Rows from expert 13 of block 2 of the denoiser, named by matrix and row number. Rows with one number belong to one neuron. Each number is 128 + 24 x the weight over its row's rms, rounded and kept within 0 to 255. All counts start at 0. Numbers have three digits each. After the name is the row's rms in percent of the matrix's.
# gate: expert gate (model.blocks.2.mlp.gate, 16x48x192), inputs 96-191
# up: expert up (model.blocks.2.mlp.up, 16x48x192), inputs 96-191
# down: expert down (model.blocks.2.mlp.down, 16x192x48, transposed), outputs 96-191
gate.1 120:139157127110158087133064150138128163121154155131133141060137112131074139149108156144145122067143130132200135083099111152123152147118126090152127151119113090126129121120116102121113118142139104143101121128160161127111160161134132162167182096116160119131115126130098131131128102135107087126
up.1 121:129177132087108067158098141106122147116140147152138160051135132116106147136114141149142108089159129147158137095112112132133163159112132104151137146133132100106124110144122122103143121141134128127094144131148146126111168141133141148162181118088149128155102127132086092134131114150108086107
down.1 105:141157137119103102134173140102118153109136101131143095178109107104101142138154140137149139192143147175175128185163139111135117110123127099172103139128134158119147140136121146131154124106125146121111174146119146136108122149117137107114104183132090117147126139125144141161099073150108173122
gate.2 077:106164112151126129139122125100165117095100099135146132133124135188105131163113097125145138105134163143076129066094134178134127124132163163152147094148111124165125105082136124154123112113130090129181135137137141126114104130158143136132092092114156132134145110137098118144128107150123169159
up.2 084:060122108141136092128151177065135134120056083074116157133131187141144150125092093184137130115150142160092161065138147134148102126134137158125147107146116131130138130133113126127139146144141133104132190131151147116142116164170171126123133122128117144140134118127110115135101101130103134085
down.2 079:148106076124164137130134186081146151146158134144104127126142134142132131100160126149128111125124118164130128136152130138148139140164133182147123100139099153127109102151116148126084126127108117146159184157137114146111147137147145108104113156139140094105151114125119141140114144146124081103
gate.3 139:104129115155129137120139116142136103124085107111150167143128086174119110133104115169145122113127122131138157069196145162137104090090095094144166142131116184156138143129126089132130151117138126103147157141139105096098129114123112122095150100135141118134118144163141131115126153118122134115
up.3 137:080144125138119124108122100169137125115092116125133180157124099151118102140091106169144118101124122128142138061183146160135115082112096095162167139148116181138148109131107120139138160111127139090123156133131110123120135093124109117117161097108132098145093150159131124125095110094121097114
down.3 110:147127115151125146119131102103122108099065144132118095107131075095120113135163110083138160162115133136123124208091117091143148167092103092143096111139145057126149115122122179134128144121121131164139162133097132120109142112128156117122098180127112120123137130158133138148086107122110149127
gate.4 086:129133117092125155129141092092119176118113106149091122106137145171133144170152132153122121126100157147127108111102052141162135079149173111136096114125095117154121114144129142137132115115105168143154107083176164139125103141094134133178140174097131098123114147147120114141118143123109133158
up.4 078:137135102136130093122136110149152093133155151120134143149126122063130186105109123140130116123146156121156136143137130102144144131141118145121151142115128095103151157129132126104150108167123124095109132136062130097125148131128174097114164138110102116184144135116142101129161154112105107090
down.4 085:127138126084128113105158149146172109113110110129116118122130092141130079128153130109107153128124115100127122130117153169143124099138122167144132127146127128132147111128134093128139128146094146096117144083141096131134177144112136112141153159119139135110101104157127127129105171124141110092
gate.5 115:134122139136184093098124169148100122128140108091119143111154098109128084137136088133133121120154113120120125119160126114123097180128075085128142155100149163095114151156153151113130174125146110156130132155125136143148173082138086107121128118122160155088167125083132124127136146107173115130
up.5 133:094131165133125178111119117111152176096067155150137101136132135145119115151112133138136152143126118123095126128103168130144136094117152145117101159184074115172130111097080120147110102142125150105130101127107123132155079145114172105160125120135113130141105121159104158146061089136115116120
down.5 110:139154126127145087122142150127142107161128135130144105132139119160132114148135109120163135160136131101109127138076137127137111115119128174134132098138124125113138130098104141114099126128142152132143104131132172178109134121109117157168119151184143117109115168158119131138141176128095140115
gate.6 101:074173155129108111107117089139133077105151179161091127107124075122106123111132160135138132122139134110125117127088118119107152132149112122158114115155142149113140114131134125122104149108150084130098104188105094149129149101122100116125093087098134133124113109122182144139129115139150095147
up.6 104:108176153126134150110140110099134096130160145144129120094141101117097159114146135145152137130132115144142105141087115117096143155153114114141087107141134129097128160164153129114120131095139096114083105145093108147138161096104121121122104104104125116118129112130200135139133133154118093120
down.6 106:154165129137103138150137099104110084112121131106137122161105090111112134136109129121145127146149142153147157130156129110100114122148121136153143138157137108107135190155173100121180126108149165138121131093145141173143175100123137118152174176143105138120110165124099137134132109159138179116
gate.7 094:134182141079136141118091130142160124112152126135111142118153176117120136101157125138105093119148124118144088134076092153104133116139139143146138111122128094082125129133097149110116157149141083129107126113116133165097140133123118144167129123105160136084146108091087108140136114149180074154
up.7 092:111168107126084092152127113163178089112123122163097116090118164105114149098133151131149137112129162119096110122099104126092154107088104116140149158148150121084123108114150136097141132140153111116136108187117119125135137136134125116130155139113132114174103111111085088118138171102091109105
down.7 092:151214121118095146112133122107092113135161150133173104168113130132152122082106123138134101148125149176118143133160121090125121156144135124152124156162117164070139137160147147092106171118152145129094133117173127182112095131120134126085122142149111109121138160135178133125112124127100171124
gate.8 109:100145111161133122129136150149136176105155157137159154124129083152110111163146151145142166132136129136174115120134106070136140116111129090162136110130120119133147094086114128128128136079116185163088132114145145119111133099132137160118150113120102115132073139133137171134078103131113099152
up.8 108:120132109095112155115094105114122124120106120142078096123137173151137165102118095112111102101097142133091099125117120180126156109122150150108133155150122153133132142174126140110151132189115081093159106119141135135122102142093131108182144148110156101126115122131100100106128109089123139104
down.8 096:120108111103136135130134123151132131142123108128140162118133207107161114096160094177104152098095132137144124121125114073112137107120120141137094175090123119129147121078153122114085153169093169133139091128084137145132098089138165128117145086095112125146136119128108144134140132068129110121
gate.9 088:156126130098172135143171120113166079127129100065157107132145128155159139105154149112131139137141117147102129136122118158115085155130132106109151103101175133099096169116164110108143129126158123142140128130126115126120143153112061146098122139158104162103175143119108133146138176149142154161
up.9 096:107125126093070150133107151113149121156113139165107139153121127155141120148153137093145150152102142139114114142124113135139161111094105094126144115156153180131135099132093118136131106104111129127127117153120149148121146160138085099136152141106124121103077136148127139112113091149129142162
down.9 087:102105160128152132157140111119168132146106134102131146100175150125141123131134140110159138116107129109096112081112095131118102101138143126061139137140118129138116169108108144136131109124136133150130118151128184136099165113087156139148142164125089177098170197126111116151094170141140120147
gate.10 087:143116105137164113110142140126131100152132149078099111120154115167162148146102146139118091091130117127138118133077148151130130162123134111096139118107159164119143174168120113122142114181147109101134124138117131101100143114121084148107121102135120138135148154144147129129158142113114132138
up.10 088:133121122144076162122144131139099109138143176169106107124108139140142084156112142092099111120101131154099117116126178126151150108094141125084109077169121111150105095138105176137113120134144165148124124120143129160122109142140105093132126164139146164113107097130122123123124110158118139113
down.10 082:151111135105163149171148104094138116131118097130160132138143110090154119160116124134113128132114137105142141068148133102154117120128146095094126158156112131154113169131102141100105109144141141151106129125101184152116120133145121128128139147065153136078158124174094122132146111183122150110
gate.11 099:109149095119136085121125125139104103106140155135129135122125093132101068130114142114125119143156134094121154100107148122119118142122141128167139098142132112137129103103122139147110156129164083169167143184130105158108135081150097143137087110068156162128155128094146118136127097157168140143
up.11 112:098125129151145133092156153079164126184131116099083104159138156138167158098127117135132142112103130184110153134121135130147097124126114153103158125112118098101111159114101160127141138147116112085099198117109153125140100166120150125111150123123101125137159125129139122131147126140118132078
down.11 120:131125153139162147107107168103083170116111135155158130113121156144159185111148083114113100097145087201116101127134129129127146147138132152089101153114138144125133132102144137086094127124097122164117161137154131120144123152154098103129082124105159112112183102113130121122117093130129139124
gate.12 137:107129104150122109113120104146130110122086152151116130095107115174125128147119125144110082077130149140113132060168114157146131102084158084155160164132137189139137117140148134105143129141131120086146150131145146087105127126142150134139144101110126108180105132158101121107123145108071137106
up.12 118:110127125075098089136114123175135120126163142150124126147113124062149124111113154133154178154126133101145146164098130092096152130160071168137121114118156079107129069106111136147131124132136114145118099170096118142130141107122114114116111135113119135132101138109152107132148100122164097134
down.12 106:111121155106128110129129146172124114176165100140122134115119159184139137111121140131141069098111127085124108060144132154116118127160102147118180112117093199110115091138151078136114140141138124098100066125130135123156138141142134108128151107130137144112127116124100116124170162130166130145
gate.13 081:084193105125119117149142100166166073064131116140114095112128139147149159085140113147140142135138148145092119138071109149111116114156110171161153117160125123119134115118151122133135157131108062107103099168090112154123120109128138147108119106088135098125108125139123126140150167097141104142
up.13 073:079191094129077109140115121157147066083137154169075092090117100141134121088126125142126114124139136135088099128081127139103140118138132159167151108164130135119135100103116122117138151134151053118124134165092109140138117104136135155122117107076135121147097110115129103126143127137147099141
down.13 091:171172112135127161124126141144086096140124157118169137139111137109152099086112107145149140103141130135105129138162121126109124151128095141154121124141125140091140134152161166112130192137104195144092143077174133151124108113097143109148113172127116100145128122112118114131124110106143145163
gate.14 089:174145142109071131119167135110149123153128129231166152123091137097098120134156101093129138133119118131122126138119062124147152109098153092119094136108136117125101074151161162110105134115118180145182149126118147135125132128115113101168110187107127120122128132117127076112147138158114137156
up.14 081:091095113170151164127105122149121151146149114105139122114131157118146179132122135130125120124111146146130135153161161099121137146154145146130121133147111122115170131146094116153188112166110140080078141087111122128139153084115174110112188119123093103155083134130123161130112137091113108073
down.14 102:176137137141150101161191119115118116178088117124159142134142091096126156116159134131107114119087138118177111127134148099135128136169121149149076102156118136129139135140114136135115108132142148171087118127114121111135128122127115126116123156072152117087188114159144083128161172121085138141
gate.15 090:154145152113096177119082119153122153144130187202093169155111126182129124153141115104104135110088124130113101127116140159148157135128115127117117128152121174161107084141094115140125120136132096116121082116142135097096137132093138105163117113167185143132075117165093121118123124104149116141
up.15 079:115147135083143142128106102125123160103097144133066165118131094158096055150117138134102112125130137136100131103110134160120126128122139076109088126153108161173109109136089130124107113138187106135177104163163115134124125118115112123155120132122163141103111123151108117128112126134152171144
down.15 093:102134130127082167100104107110102130075110100090192136095111112076107094181098129111111116162155120170126140107131182106134161118112135151088125122112155102132111180140123153116166130128114178095122074127116144129135094106134130128130135118110137170161129149123148119111140108139102121112
gate.16 035:158111132118148115121094150106144152166149132087120115156127119092146173124127125154157146133093126165144120172122106106139140134141111156172116136105142143078178174121116128118152129155122129084120116110074148098154126113122154127137154145158099092174102154153140105117152127092080147140
up.16 048:126117076116188136113129112089119112103113102071141143139141113121089137130118114146113112137147150159134127131173142112120116137126138124119120105130108117119151162164133149115134125151147169104158150107130116153117151091127136112124157160097121116094189121100160084129147150122130173067
down.16 048:141086118146121146153147125144139105102093100113206131107144147095134133116137126136138119164132126131105129080137119122125147112158143147099122130099121109121138109143144159130162178135121171096089044150155149140117140115141113140175143130178130141108114170136130111144145152095116107157
gate.17 035:174101138135061115153163133124143130104130152139098128139110152081169163117096121096133085160124126137134172160132181121149150141104172130103142135125105129138136112123154110135129109116141138126138103145113134119109120172170123125113163140165124128130109132144110094141164132139135124126
up.17 035:126095118124152173146139115213115149143115168164168120132118133120143115147115129093101140131116119079108169138146153101098151140143123146141099131127133101129145092158091099140148106155130181087112127124129132148106149091165130100095158160120123110091084144125146137093103141065088137113
down.17 037:096123144147082140152110084146094103109126162120135131194088116103141161137161152146103123113129146132121130133161140135134140133137111137110097089126141147116140131183116134120150131124148106161089139166118122091128131158120135110131125102100158135134116101111125140127097117097111137103
gate.18 095:105178112120136107137151092134133093115131180114136075126119105101111140135125180139132133098156147143138121135087103143103124137147150118163116112143130114098140121112102126134112156119142109124144099173134110159147160124158136137113117103120116136125127132139175157143145142130112085141
up.18 097:084106156164129165119110164119127138126138136144098135135143150140174164143102153097105106139122114131144096131114143128127141124101117108117131126139146163100147073133070104178144140112130138115105129158128131157133163117151119135086148129132118127091077129137162181126094057130127126129
down.18 097:145163152122155089144119117124125117141095121120133116099153104193157185115136132157131151113144130120109115123146084137127124125157148142126110147153101113080140141109140144122120135136132141148110127087144112126137170145130116097141138162156166123096179152116147112106155171158141183147
gate.19 098:103173138134137110134108117158166118089145166147125147061129130125060140124121133156154142089157149106147091087093120136109144143113121097170141153147131119112143126132074132106108138109122129120087105145117131123120148109125150117182167120100162119129123122123130128139104094124114072135
up.19 103:115097158099151162125123100133101154144140152118140165184130100089142094154112140117110134140131097138190139115141144109155112102135140106131127101133108128128135137128086119156102146111120142146096142110116132165120158085127127102139111121142106140077099151132162164136087126128146105120
down.19 085:111087163092101113144116110128132093129098111122098070093143066156144103137134137119102134152154086105120095121073134177136122104144133125123119113136116127116093134124118099143141130147150138084136131158099132127131144134123131126137149125149170148133104153140088139110139137148182168134
gate.20 113:072161105133127111099137154134124128088130179130105102097131083171099101164110146141114143112142146127128133118122099118151140134105115099160136152176130144149153109123121111115128130116122134125143123184137099137113171116142114111118145098089131120149092123132181124140132119138108105115
up.20 108:131130131094128127152086075182119116126123112130114180151130166119134149090127124150110074117135109118159111096108107177126114077134168133130164118106116151109120126125115116109109143145131083119125124100111160140091117149109129172148133130143148143086125137130067137129098141088157087136
down.20 098:107159143124146129139166104161110097158119098157133090120125168155175162108121130098115159108123102094124121145140117120134127151113168117125135123087116121097122122119159130105113172158122171123091090150119104119142104106151120105104117099109143134107154125121172125143161148109130161158
gate.21 113:119115127120167138106116154154064136147112131095111071091140139147145112188127123127135121125118163125127144169125116124148109163124137098132121166113102168126127129140112158138144126140118163139138103172176126146115125121098110102139152139114155132118143150114135126124138115079158148134
up.21 105:138118081169079084165142137086153097102129155161115069105111132150117171108099120124142137108141142131065122136144154121120166173116121167119122141137164146141135108138163083093156101132124117106132121161115119082123139147154143131099140136130114108180108116141138101114167140135096147103
down.21 099:172132113116122157129115108092133129141098128126169176154123127119124105165125125137142099170067138187123112098136118113120149118167154130129117160152132114118145124122169108130122144128143106105148166110116111139091107135157128158120131107110134118141147137158132134134129126126066132107
gate.22 031:132115129132091100136097178132151180156136150197119131145076141128156184084137150129115135112100159108149155165153146129105161117150104133101113140091118123124156051148120128140141115129152154110127101125113160074095159110145165146149143153148118118159078161138095134097133114107117124130
up.22 042:135113112145070144162114132136124085094103129177164135143098126143106083146127092086120161122125102101099150118102154158131164144115156135143113099155155129177102104138135122140099111100106140124135146153129124139151141099139124113127099098087151122125099122144130142141132119149159134146
down.22 045:147098155167148125117161099144123104122138093163103156113151163185148185074163090154116117124142097112106089109130174090125161102131113129153121134099093130111136081108141161107090130113157062148129120121157130079158080152106098117127116108108137141116123098154166114138139116131144165120
gate.23 109:105150122109142104137119101152131126074108106109105095178156129170145086133123156089120135138136155079094156106074131139115134114128157127134147112161124140154135112105099100129139137138133109167169137186170102169116100096140110112157092101092149153106121103102139124149094147123168143137
up.23 108:161102132138129146129153114076122134169139108123163135086114144094111177119137089173155130112132100192149096137170139114139117139131105130123106139090120129093129170159136176129112114109136168098101098074097167090135149152110137144110172159174116114126162146144124122118149127136088119095
down.23 137:111130145139123146131111149139123135146153129151093118162164145168117176125147082082148111125163122137150140107091114123154111122135117150132131153139141121086130157094158120096090100123121097154101098176175136076133093138146080114132085084096158094103148127142131147123130117113106156104
gate.24 109:112111124144172136109066105091087166149124136104176157158124111150115134153105112143115135121099135152174175094145154131166112120157139110133095135133063150177142137144125094175125095131146126121121140099158154118144124127117168133123123108162133092129127150173140166128107111133092135109
up.24 095:120140134115095138137156153143183132121119119134068085114127166106137161096152130119124128138134146129104090173110088127103142111111131154114145142133158111093130124127123162094163132154111146103134124147098125136134116146120121118139155154096112127123083132111097112122131160098122128126
down.24 097:108054113147133138150157135138151125151133117117129106099163163158138122142102139127126129112070120114161144140104128104112126100142141111132121134129151139163173140129140107118105147118120147155133065144124138110104189103107068138133112120115104132104164114131087104154135131129117091146
gate.25 102:152130162138174207096150145134116160159121094099136152094151124115105107149155103096129122113120112110143099104147148158120090125101144092125123146111119151118107164146120150118119171151125142151129105111125148149112097108119112124142122118152150177093159125108094159126098121109138138152
up.25 116:164120130117073079149123156110147116095131173171104139102110114135137129135127146124125137144166126140121142135132116117114163178114087140109119127141178174130135097169126094110134098120147127110132123172133114107096202122155116161105139130132137136132101118140129102128162128169143166123
down.25 104:142105099111114169108111124127172141122162123126120129147130146125126054173075126155129059131113137123112146141126127117115140141149185121130118142146122157143143148148166124150149127119132142109129141115161105140138091115121116168151147115155147114134137157128133117135162094129113119114
gate.26 132:098109124178114089145117145199143146101130157177148120156102119126079148076102128110153121088152152050109104103170149133102164143153089142143131140134145122148138097120133086114115146131132116137114074163084113099117134125161140122127103099160141131136103118118109168119136105093125082133
up.26 108:113157189129130114106149127106149096061131152148093119120165108162111075098143144102117108146164140109098102127109114138096112146110103117129136124147139143126121095099139120122120169102161094161157090194120112159128142122152091145134116122111159162100163107090121150138120120167176103152
down.26 140:133118124189119083152149145124130127076109122107120128109150119109080120085148123143145123191172148106113171148099152104099100117144086141141140114100121119133143139140138172122160153112153154100110090086189122123103151110087156134133183176107099150139125159114138085153102136111141160124
gate.27 101:153135160068141149143141108099136113123152147122146209150140147083137135097085126126126112118141086156179124104123133150140127135135145105136133102120136124072128142147096138139100164103139117153093165101104146160092181112116112152161161126110132128096132132124150106147120129146164072116
up.27 105:117111137108120139123118104129120127141141168138134198164120114084123121144092119130132127092121104153189133096142137130141121106121147088144155135134131141095149122130058133137098155114122143118094161102103136141103154114133140121130145107100104116126109149151118126140089061118127102120
down.27 094:131148145102134135129160102096104082088105109131124076131126135135141163117163143132152160156133126177148103169120108149122123114168128125100119107160131120106133127137163102118172142124123119130101131138132130157102147141157125095092103179163116133120148147124141140119080123164126210140
gate.28 106:153159120100178138113150108143155147153133157131144144133110088141120105128127147118134113119160106134196162115116094156109092131144138120152133099103146114098128129108101146120109160122151101114140130125124162164086157096156102175118117104166130153084159125112151127146138136132123073119
up.28 119:158134128137161126118143144125149130213122136102154104089103124167111142121118148153142155099120132137162150124102118132102113172117107109152127132084135128091133144116145129115113155124148107096162104156126151114086133113133107172080107107169146126145178147129172114123166141138097144100
down.28 103:141146123135130148117166120112127151102136116143161096136105143132127163120103127106122129116106106146125182157132128082123122124141106135120132125110147124154140127164163159131093122080134111107099174069139094115141118128145126124081118112113168118144137098141173120136081113118123096172
gate.29 080:155155142128165151117099102070128108134139107068112134130154151172142126096141123143119116116099114199130134139122148121127130137133089135135106141128117166116141186170146128073141117176141116108094113100152167129135137140095123117131161147132156099094141131157137106124135138136081110102
up.29 080:113153118166136126116097114167113091119144180169097164130129127176115069125111134118113112120127134123128109089075152146122145118100091109132134132146138139166129082139100099113106126160153088132115133144152148149099134095123115127131121099082176121107088109137104151153105078138140088161
down.29 078:141163131101139130130104124128096146073132142123146134168093125117157115143106123124093115095137096156135120120147173142136109120112134100089137157118129148151122168117118102098116105145111112134185144108139146147176080132144118113130060121186138096143128091119122168135121109179148143145
gate.30 122:119139150136173203112139151144150168185117121103115103114109132141096131181144156105140138101098136122178142132111128140115089112114084094168084133122078119118130145115072118135108162107106130122140128116110149162086111108148145108134133125171156140095145135132166162111108108117117135117
up.30 106:111163155127164182109156121145156091125117160127137121124128132154089116152130161114140131128147130106147118115076132176097087099088110102164122110140082132114114123093082138129063176098134107119154130145125129146089136100149139134147100116138150176104157105112160147133108117132150107138
down.30 112:096154153079153096150172067111153121080132118114115118115144112145138109106173123099105146136149095140162161150103147114078100098120121145111133110105141105156142154148131140138125104136110108113140175103127137151115119121140135091141105110143147128134125139139160151137094124119158148139
gate.31 077:144148128124120138114143122154096094116152147131137129111130125139128065162159139103103112133106138129113126121112125114133142162101134090136106127134137108114116114149149178140109145124136147193140136151147105170156138128135086098136112145086158129092156130107128104121142113131149150145
up.31 089:152116093135118103152138081147164078080128121128178110104121113117113132132107169136152141103148147126133155090128152121108153128087119140153158123126145095126133146114142108117116114131121127142152128117108100117099124105141128121149109113125132119137158108130152075147160132135132135104
down.31 090:107164110103114121158136079109143137120115123137098120145118076124092099161102144119138113165090137143156125157126139149131141119135161114179163127122123150165114119133141105137173114115151153077160148137097136141142117154156149124099128135103088113156089110125123139132088107150116149150
gate.32 118:101166114107126114125098106162146089110102126125110164111141122148116128134128120164128068081146122145142099052120100171134133101090141098167177132130117167108138122125114119116129164142132104117117146117135147147089162112121128153141165100086144143120110122116086114137116143110145083107
up.32 123:082151094125109099143094122183141113098104129144139165104127118135118147142115116151138100083145135136151126069143113160142148107087135098163184163141126163123149099128144103119144143131113125096113149129143141129100161135140133140125173099108126102162069148152096113123124124091119079124
down.32 106:151173138135110128133168100138106107121099112129148081146108101104129129127135133101128171193130127147168120194131101084162138154082134077168080142133141092103145132138132161120141169136132147166128157144105153138110121121124124117115083176145098122121148099137165126144116126118113167139
gate.33 073:127149121099160131101165067108119120079131104085066137138141122159151085127133147135098106133128133150110119157135135123120083127146122095097117086111129153114131177099087175126119126124185100097179110121141101129136117119148087163105134143159141163105154137149113129134100095120138135165
up.33 086:164119126123192155091098135135091160109127108108158131108140115124132133121144109149119125142149087138180155159132099126115105133127142116140138147105093143108132144147143176105155146160132141109093152093188140138124141096121118178103162117177103111118154134118122148143086107108146139116
down.33 081:104114122142131127095115154155126159104115137146090143113109121142123192082175089139121151097172105095116104158132140134117156119115110118132124124120159118109141139095141144135111131133122115100064157115137103104183102132149099117121113129135128122129098077119111126099131136147160151104
gate.34 088:081169138100118118138113103100145086126130127108107131157125149069151152097126135124139128127136124178129126158091114164113125109130133134161142113145134123061126138120112116135120164117132074107094151147111145167139162125170122136113157097101122102107101141133143121137136140147137089143
up.34 084:087189119080108112143100106101132104095143156136077124136130133087132144118131151117117122109146118172123126135081103162122145109135144133160131093153137122069125129126078127125147164133143076101092141134121133178136155132171110134124156115094135136120089127139145119140129093138152093141
down.34 100:173182123115144152157126114127092079092107110126166135130144128151175159105117141148146149130129125169095131147162110106117118126130118128154134149147125133076137133159136136107126164136097155154115129063153109143136120114131146097145108178140140121110143132129132121142106096134115167169
gate.35 089:132094098139118069139119115127094106129139134125116137122119102149122095158098156155131160103114106162157134112145138116120117125123142136115109086127142106158111156099119117140096104087162124160114101115173120090153089154150100153106110157192133135131138142164120133132113096129097163169
up.35 093:129158162099132178116186129137156145094123123143135113142133140109127117099153100098115128170147100131105134144139119099118103108119111151128121119146137129099126102139112191113145173141107168100132162124119116161130147108143131108110156150125109149099123118098172107141128131129150112094
down.35 098:082112127098153121129145170154155142141123146149096124138105119135126098148141097061134137128083098106143092176124135131142137115124135169146110134159114169133157131111166094133099141134086140085141123162137106112123158112144082119128098139170108103103117117134107125127150144132149131092
gate.36 115:140139156120128080122124091088125091151125152127146135198117126124140115133150117125145098128115148162111124173106109140135151126123110090137113160119126148105124117121165130113101106108143099138175098146092157139156134138146129114134092131134128077118151143164081106133137142140101105178
up.36 101:145091102134133181143137161134136154136151077108151124072156137120133161129105115143121142125146098095138142109145152082127134150128142166113138116116131106131144167149106135140171148149093163119089165093144095122098144102104141124127160131094117153154124126092161122115124144123151143074
down.36 123:128104112141089160096145182139125162166142156119134148160124149148124143123150097148123112144138117094161110158126118125143159134138165136131079114166128169146125135112118162139076157154099085138115159180089132117129097108142101124121122121134141141099144135112110118108149134112124120059
gate.37 107:115125146140163110079124132140073132146141137121130144120141130143083085128140093125124145100123136113123102116124109163146116136133125091143149138111139150149139113138113139136099150128099128177132097158124136161160118091122089088172094117111169135093161122098110171131121107119167108155
up.37 125:128101138114169110108120137144071182183129108091133104131135130115110101134132102111130121093111173116152132129185100136138113126168144095138139153096106149127122135136128161122144168154118157159108132145138160164135109104112089103162118119125139130098153140102117149113108125109157099129
down.37 114:091092101123147106126146113110116111109120153121087110111092107130121134104127156114073194101140131126174119131132130165137122127105090115139123091126110124135146125147106133124145110105101124141102128169097137124158192128112139126107136139111111158128110101080085155114098141171179114127
gate.38 131:135108139090141107141136157133127120137109116101125150192139152146166133103127094127139112165119108147117157145093138150164122164099124102120155147120123140133145111129149079113126112144125074124145151174071142140074122154120129163105141111114142105122119149173121149130124145134159133161
up.38 128:124143116147100136130141111129128100096117146155107112110121112144097080120119147125125128114143129108113081117139147165101115123121132140133123090153169139141114138097116148130093161085159113183120110155148126122145108140137093133134079119167151195117149095088122129125112117142127125153
down.38 120:127117151096171110151119164136113128121064108111135105075142146125178133138121113148134138102103113121136109096165136125116113108105118089116127163125124135142141105133152101114143134145099205105129130057170151128125149126126127113152113152119103115110149124144144110145132141134130124159
gate.39 070:100100112152126172116153117129105093131163110144141164127138150156123110138111153127095136114107084163141124083108140132145124100094097152106149085123149137136107104155096155143129139125143201123106157086170151137137143105109137115108159174142131141126109122113158143135127118110124113124
up.39 071:111104119134162097124141126154136080108163078076129165156144173087154154101097114134126115126151101145140168127086147125139137150100103117113155152114127101113145110160126116101110124157121160131106165157115130170132175134130124099092159149087110121106137131107163121152147160117132109123
down.39 064:167089121118084136141117092080139084108163136135109066149145179126119114129092109102095129132130122145163122161136135143132087137108128125110117128144128126089123132117151111111144142139108068157112115128114136140135132100113129147165124126127160112077123127165091109118157105156114149125
gate.40 095:134098128143163109125133098134128165182139097056117070174130123142136119079130150096113139113128127136139154149169122176109085126138121129108145098108158109124129176103140123151134146112130142133123120139137138149122113164160100150082117150215120156111190126115112154124155117126140142117
up.40 115:109089124129119093125142132133150168154125106097079103156108137135167104116121160126113143065109137164138147092177107143110130099113136114116169118114143109122129123098109141137143144139117191121128176119141128131131124143156134135095157143158098128165109145145098131120124123124118150104
down.40 099:118111125129100165156103157113153117090133152113099098156131115127106133149143111099151133115128127134097117099159115112108121105160127174122168139124154127101128164118128165120140116142112144110123101157155107127140127088143111144103143137183122144097117156131060138130114105122117105100
gate.41 090:130133123143117198108138105109130142101151172146120132166133100195118117143135117132122110134116123151140088129105116166148154111114107106130145104135135160140137101122092131147132125101113148126115065097146177145102139116118149132144118151156130114107115143145132162119106105128151096162
up.41 095:116150126126092162108149097131125126125147189150109127194128120211163107151100148134092097134101116158106133151128119165157146078107126135121138112146141115152116077088102130117112104113132128126144099104145136122083102174140143132136132152156122112124098137163149137110135114122132112178
down.41 103:147162142167139190133104105127107124064115086117161128079117131078154101149129141134118138174107143168104170121150155091171129151119097106114132097086129130128101125136109106121148130114085120094132105114152109139130110143133127121099166107136125137186151128156145109143124091125105172176
gate.42 134:094141127141125102121156140134128135111119159128102082118133087144111103147108140132126145099145158133126136117153124120130138151093097073150142157141120164141139110135136117115141131105122150134139103190133116132128144109152115097127150101110146113152109139129192140119137117126130111094
up.42 131:161113119128161158125123142089127108154141075088124133143143176099127144102142121117116089154126100136124111144113145129122109142156162159102107093104109108095104195125134146129112140128131105139112155085107142159122115133105143163123104142141130154077192112104098137135131137162176142128
down.42 109:073133112104148162130117111122141105145143146147095104103131186157156152110118114117109139074124085095133127128144129126089113141166160188088157113139121152124114140131133095112123129147154149120113111179148103142143150111158121104115171074113158139119137146117162150119143173148145101122
gate.43 080:113138131127144127100145171135135169138116123129087130085110105100156113103158075114115148139124088133138156150112081151120121136130133100124117140136108090136142106165145098114152143137072069137104160169130142180118123120145118161091126107072143108124095137160142161120122136150142153155
up.43 069:109154132137173117108130156069134148104115123091071113046158096144140105110149105119091140113157108141137119125099105182108116153118150112131125122149095104143140144137138112111143161140089069149103126177153136172115118131148109168111122100073162156116163108137129144143117123160170159134
down.43 085:114120172141142137129124167149120119108129126125155136141139133108150126093120105169147147136108119139129090113148109122107121123121143117131110162143124134077172105116148164127137165124087148095105147086167127133134122086146157116153102166155115130121120119135117132147098162134120129142
gate.44 103:119142132147143169100116122134123138130157160134131159129146110144141123170133155148125121104120115144179081080096120126161119082099127083143160111133112154105136109131086147170116152114122145134095139089137146153124154094091125170116172115109117113101100146135116165148080105124132087125
up.44 102:107136138139117136119113134120121188106102139150098100124105144184109121130112146118107154115104151132098134124157124135138167112129135137134108152164108123201133113129111107122135100150094140098153113145147121095140082158161168113149126122171155089161076117172147129117101073117087153119
down.44 091:116133111120166131132122168170145207145150098128133129153136127080104052056104128107108100128143122166140131105116125138144127135126140150138139153117123117153108123111131164121131130126156158076126126138162113136135091165118139116113126126093108143149143153117125105147133154086118131146
gate.45 112:126149119134116089120163103174131120086115157156072128095110102139156064132127140149075108151147087104115121132121092164150113122125136131095140120137110114139112106096109123125119144116163116148157133188156108133134098155142091172098118149118140147115138116124115162119122117129156141192
up.45 102:132090139109111153147102154105112149185148131153203134170114150108105172137132119081175150121099157124147147144126134081099154123140115113159110144113163140125132122163172124128145128152104140112104134082117134128126159097119138079156131097128104097143115142134140102130137135116107093096
down.45 142:123142145115114156138157146130098149147128152125057119097131167148121196128131100127165133113109152132141090122113134148149124123143138136158123167141111102092137144085126133097077110166097096162122128147155118132126107088151072168087113147121146078104154107116121156099140144114112139070
gate.46 104:123130132134098093132146101127163098108139152165137127165124170183099129088128126114148152095125167104060099094120137143113153140114098141159160085129159150113129075115160114114127142088131119162150090162116119118132119108133119096168081133124141132167135119100099103137123129122127129123
up.46 088:127140164142147132104168124113159133119106105105103102159125178158087107078148132113138162083125172118079094091144138192087121138111121121142146133138112133118121121102145103112108171099118140158156089177131143155129075137131118104163098134154156150131166127102085159135095116115155144115
down.46 115:134124105142111135148137119107102122093105138104129132071088127091105108125115168173130135168091173159103162149116184144095101136124120142137122128112143128135124120166141104130162155111146127103155102105134115161133145140122139149120175150145091127148089119135152114135103107133143105131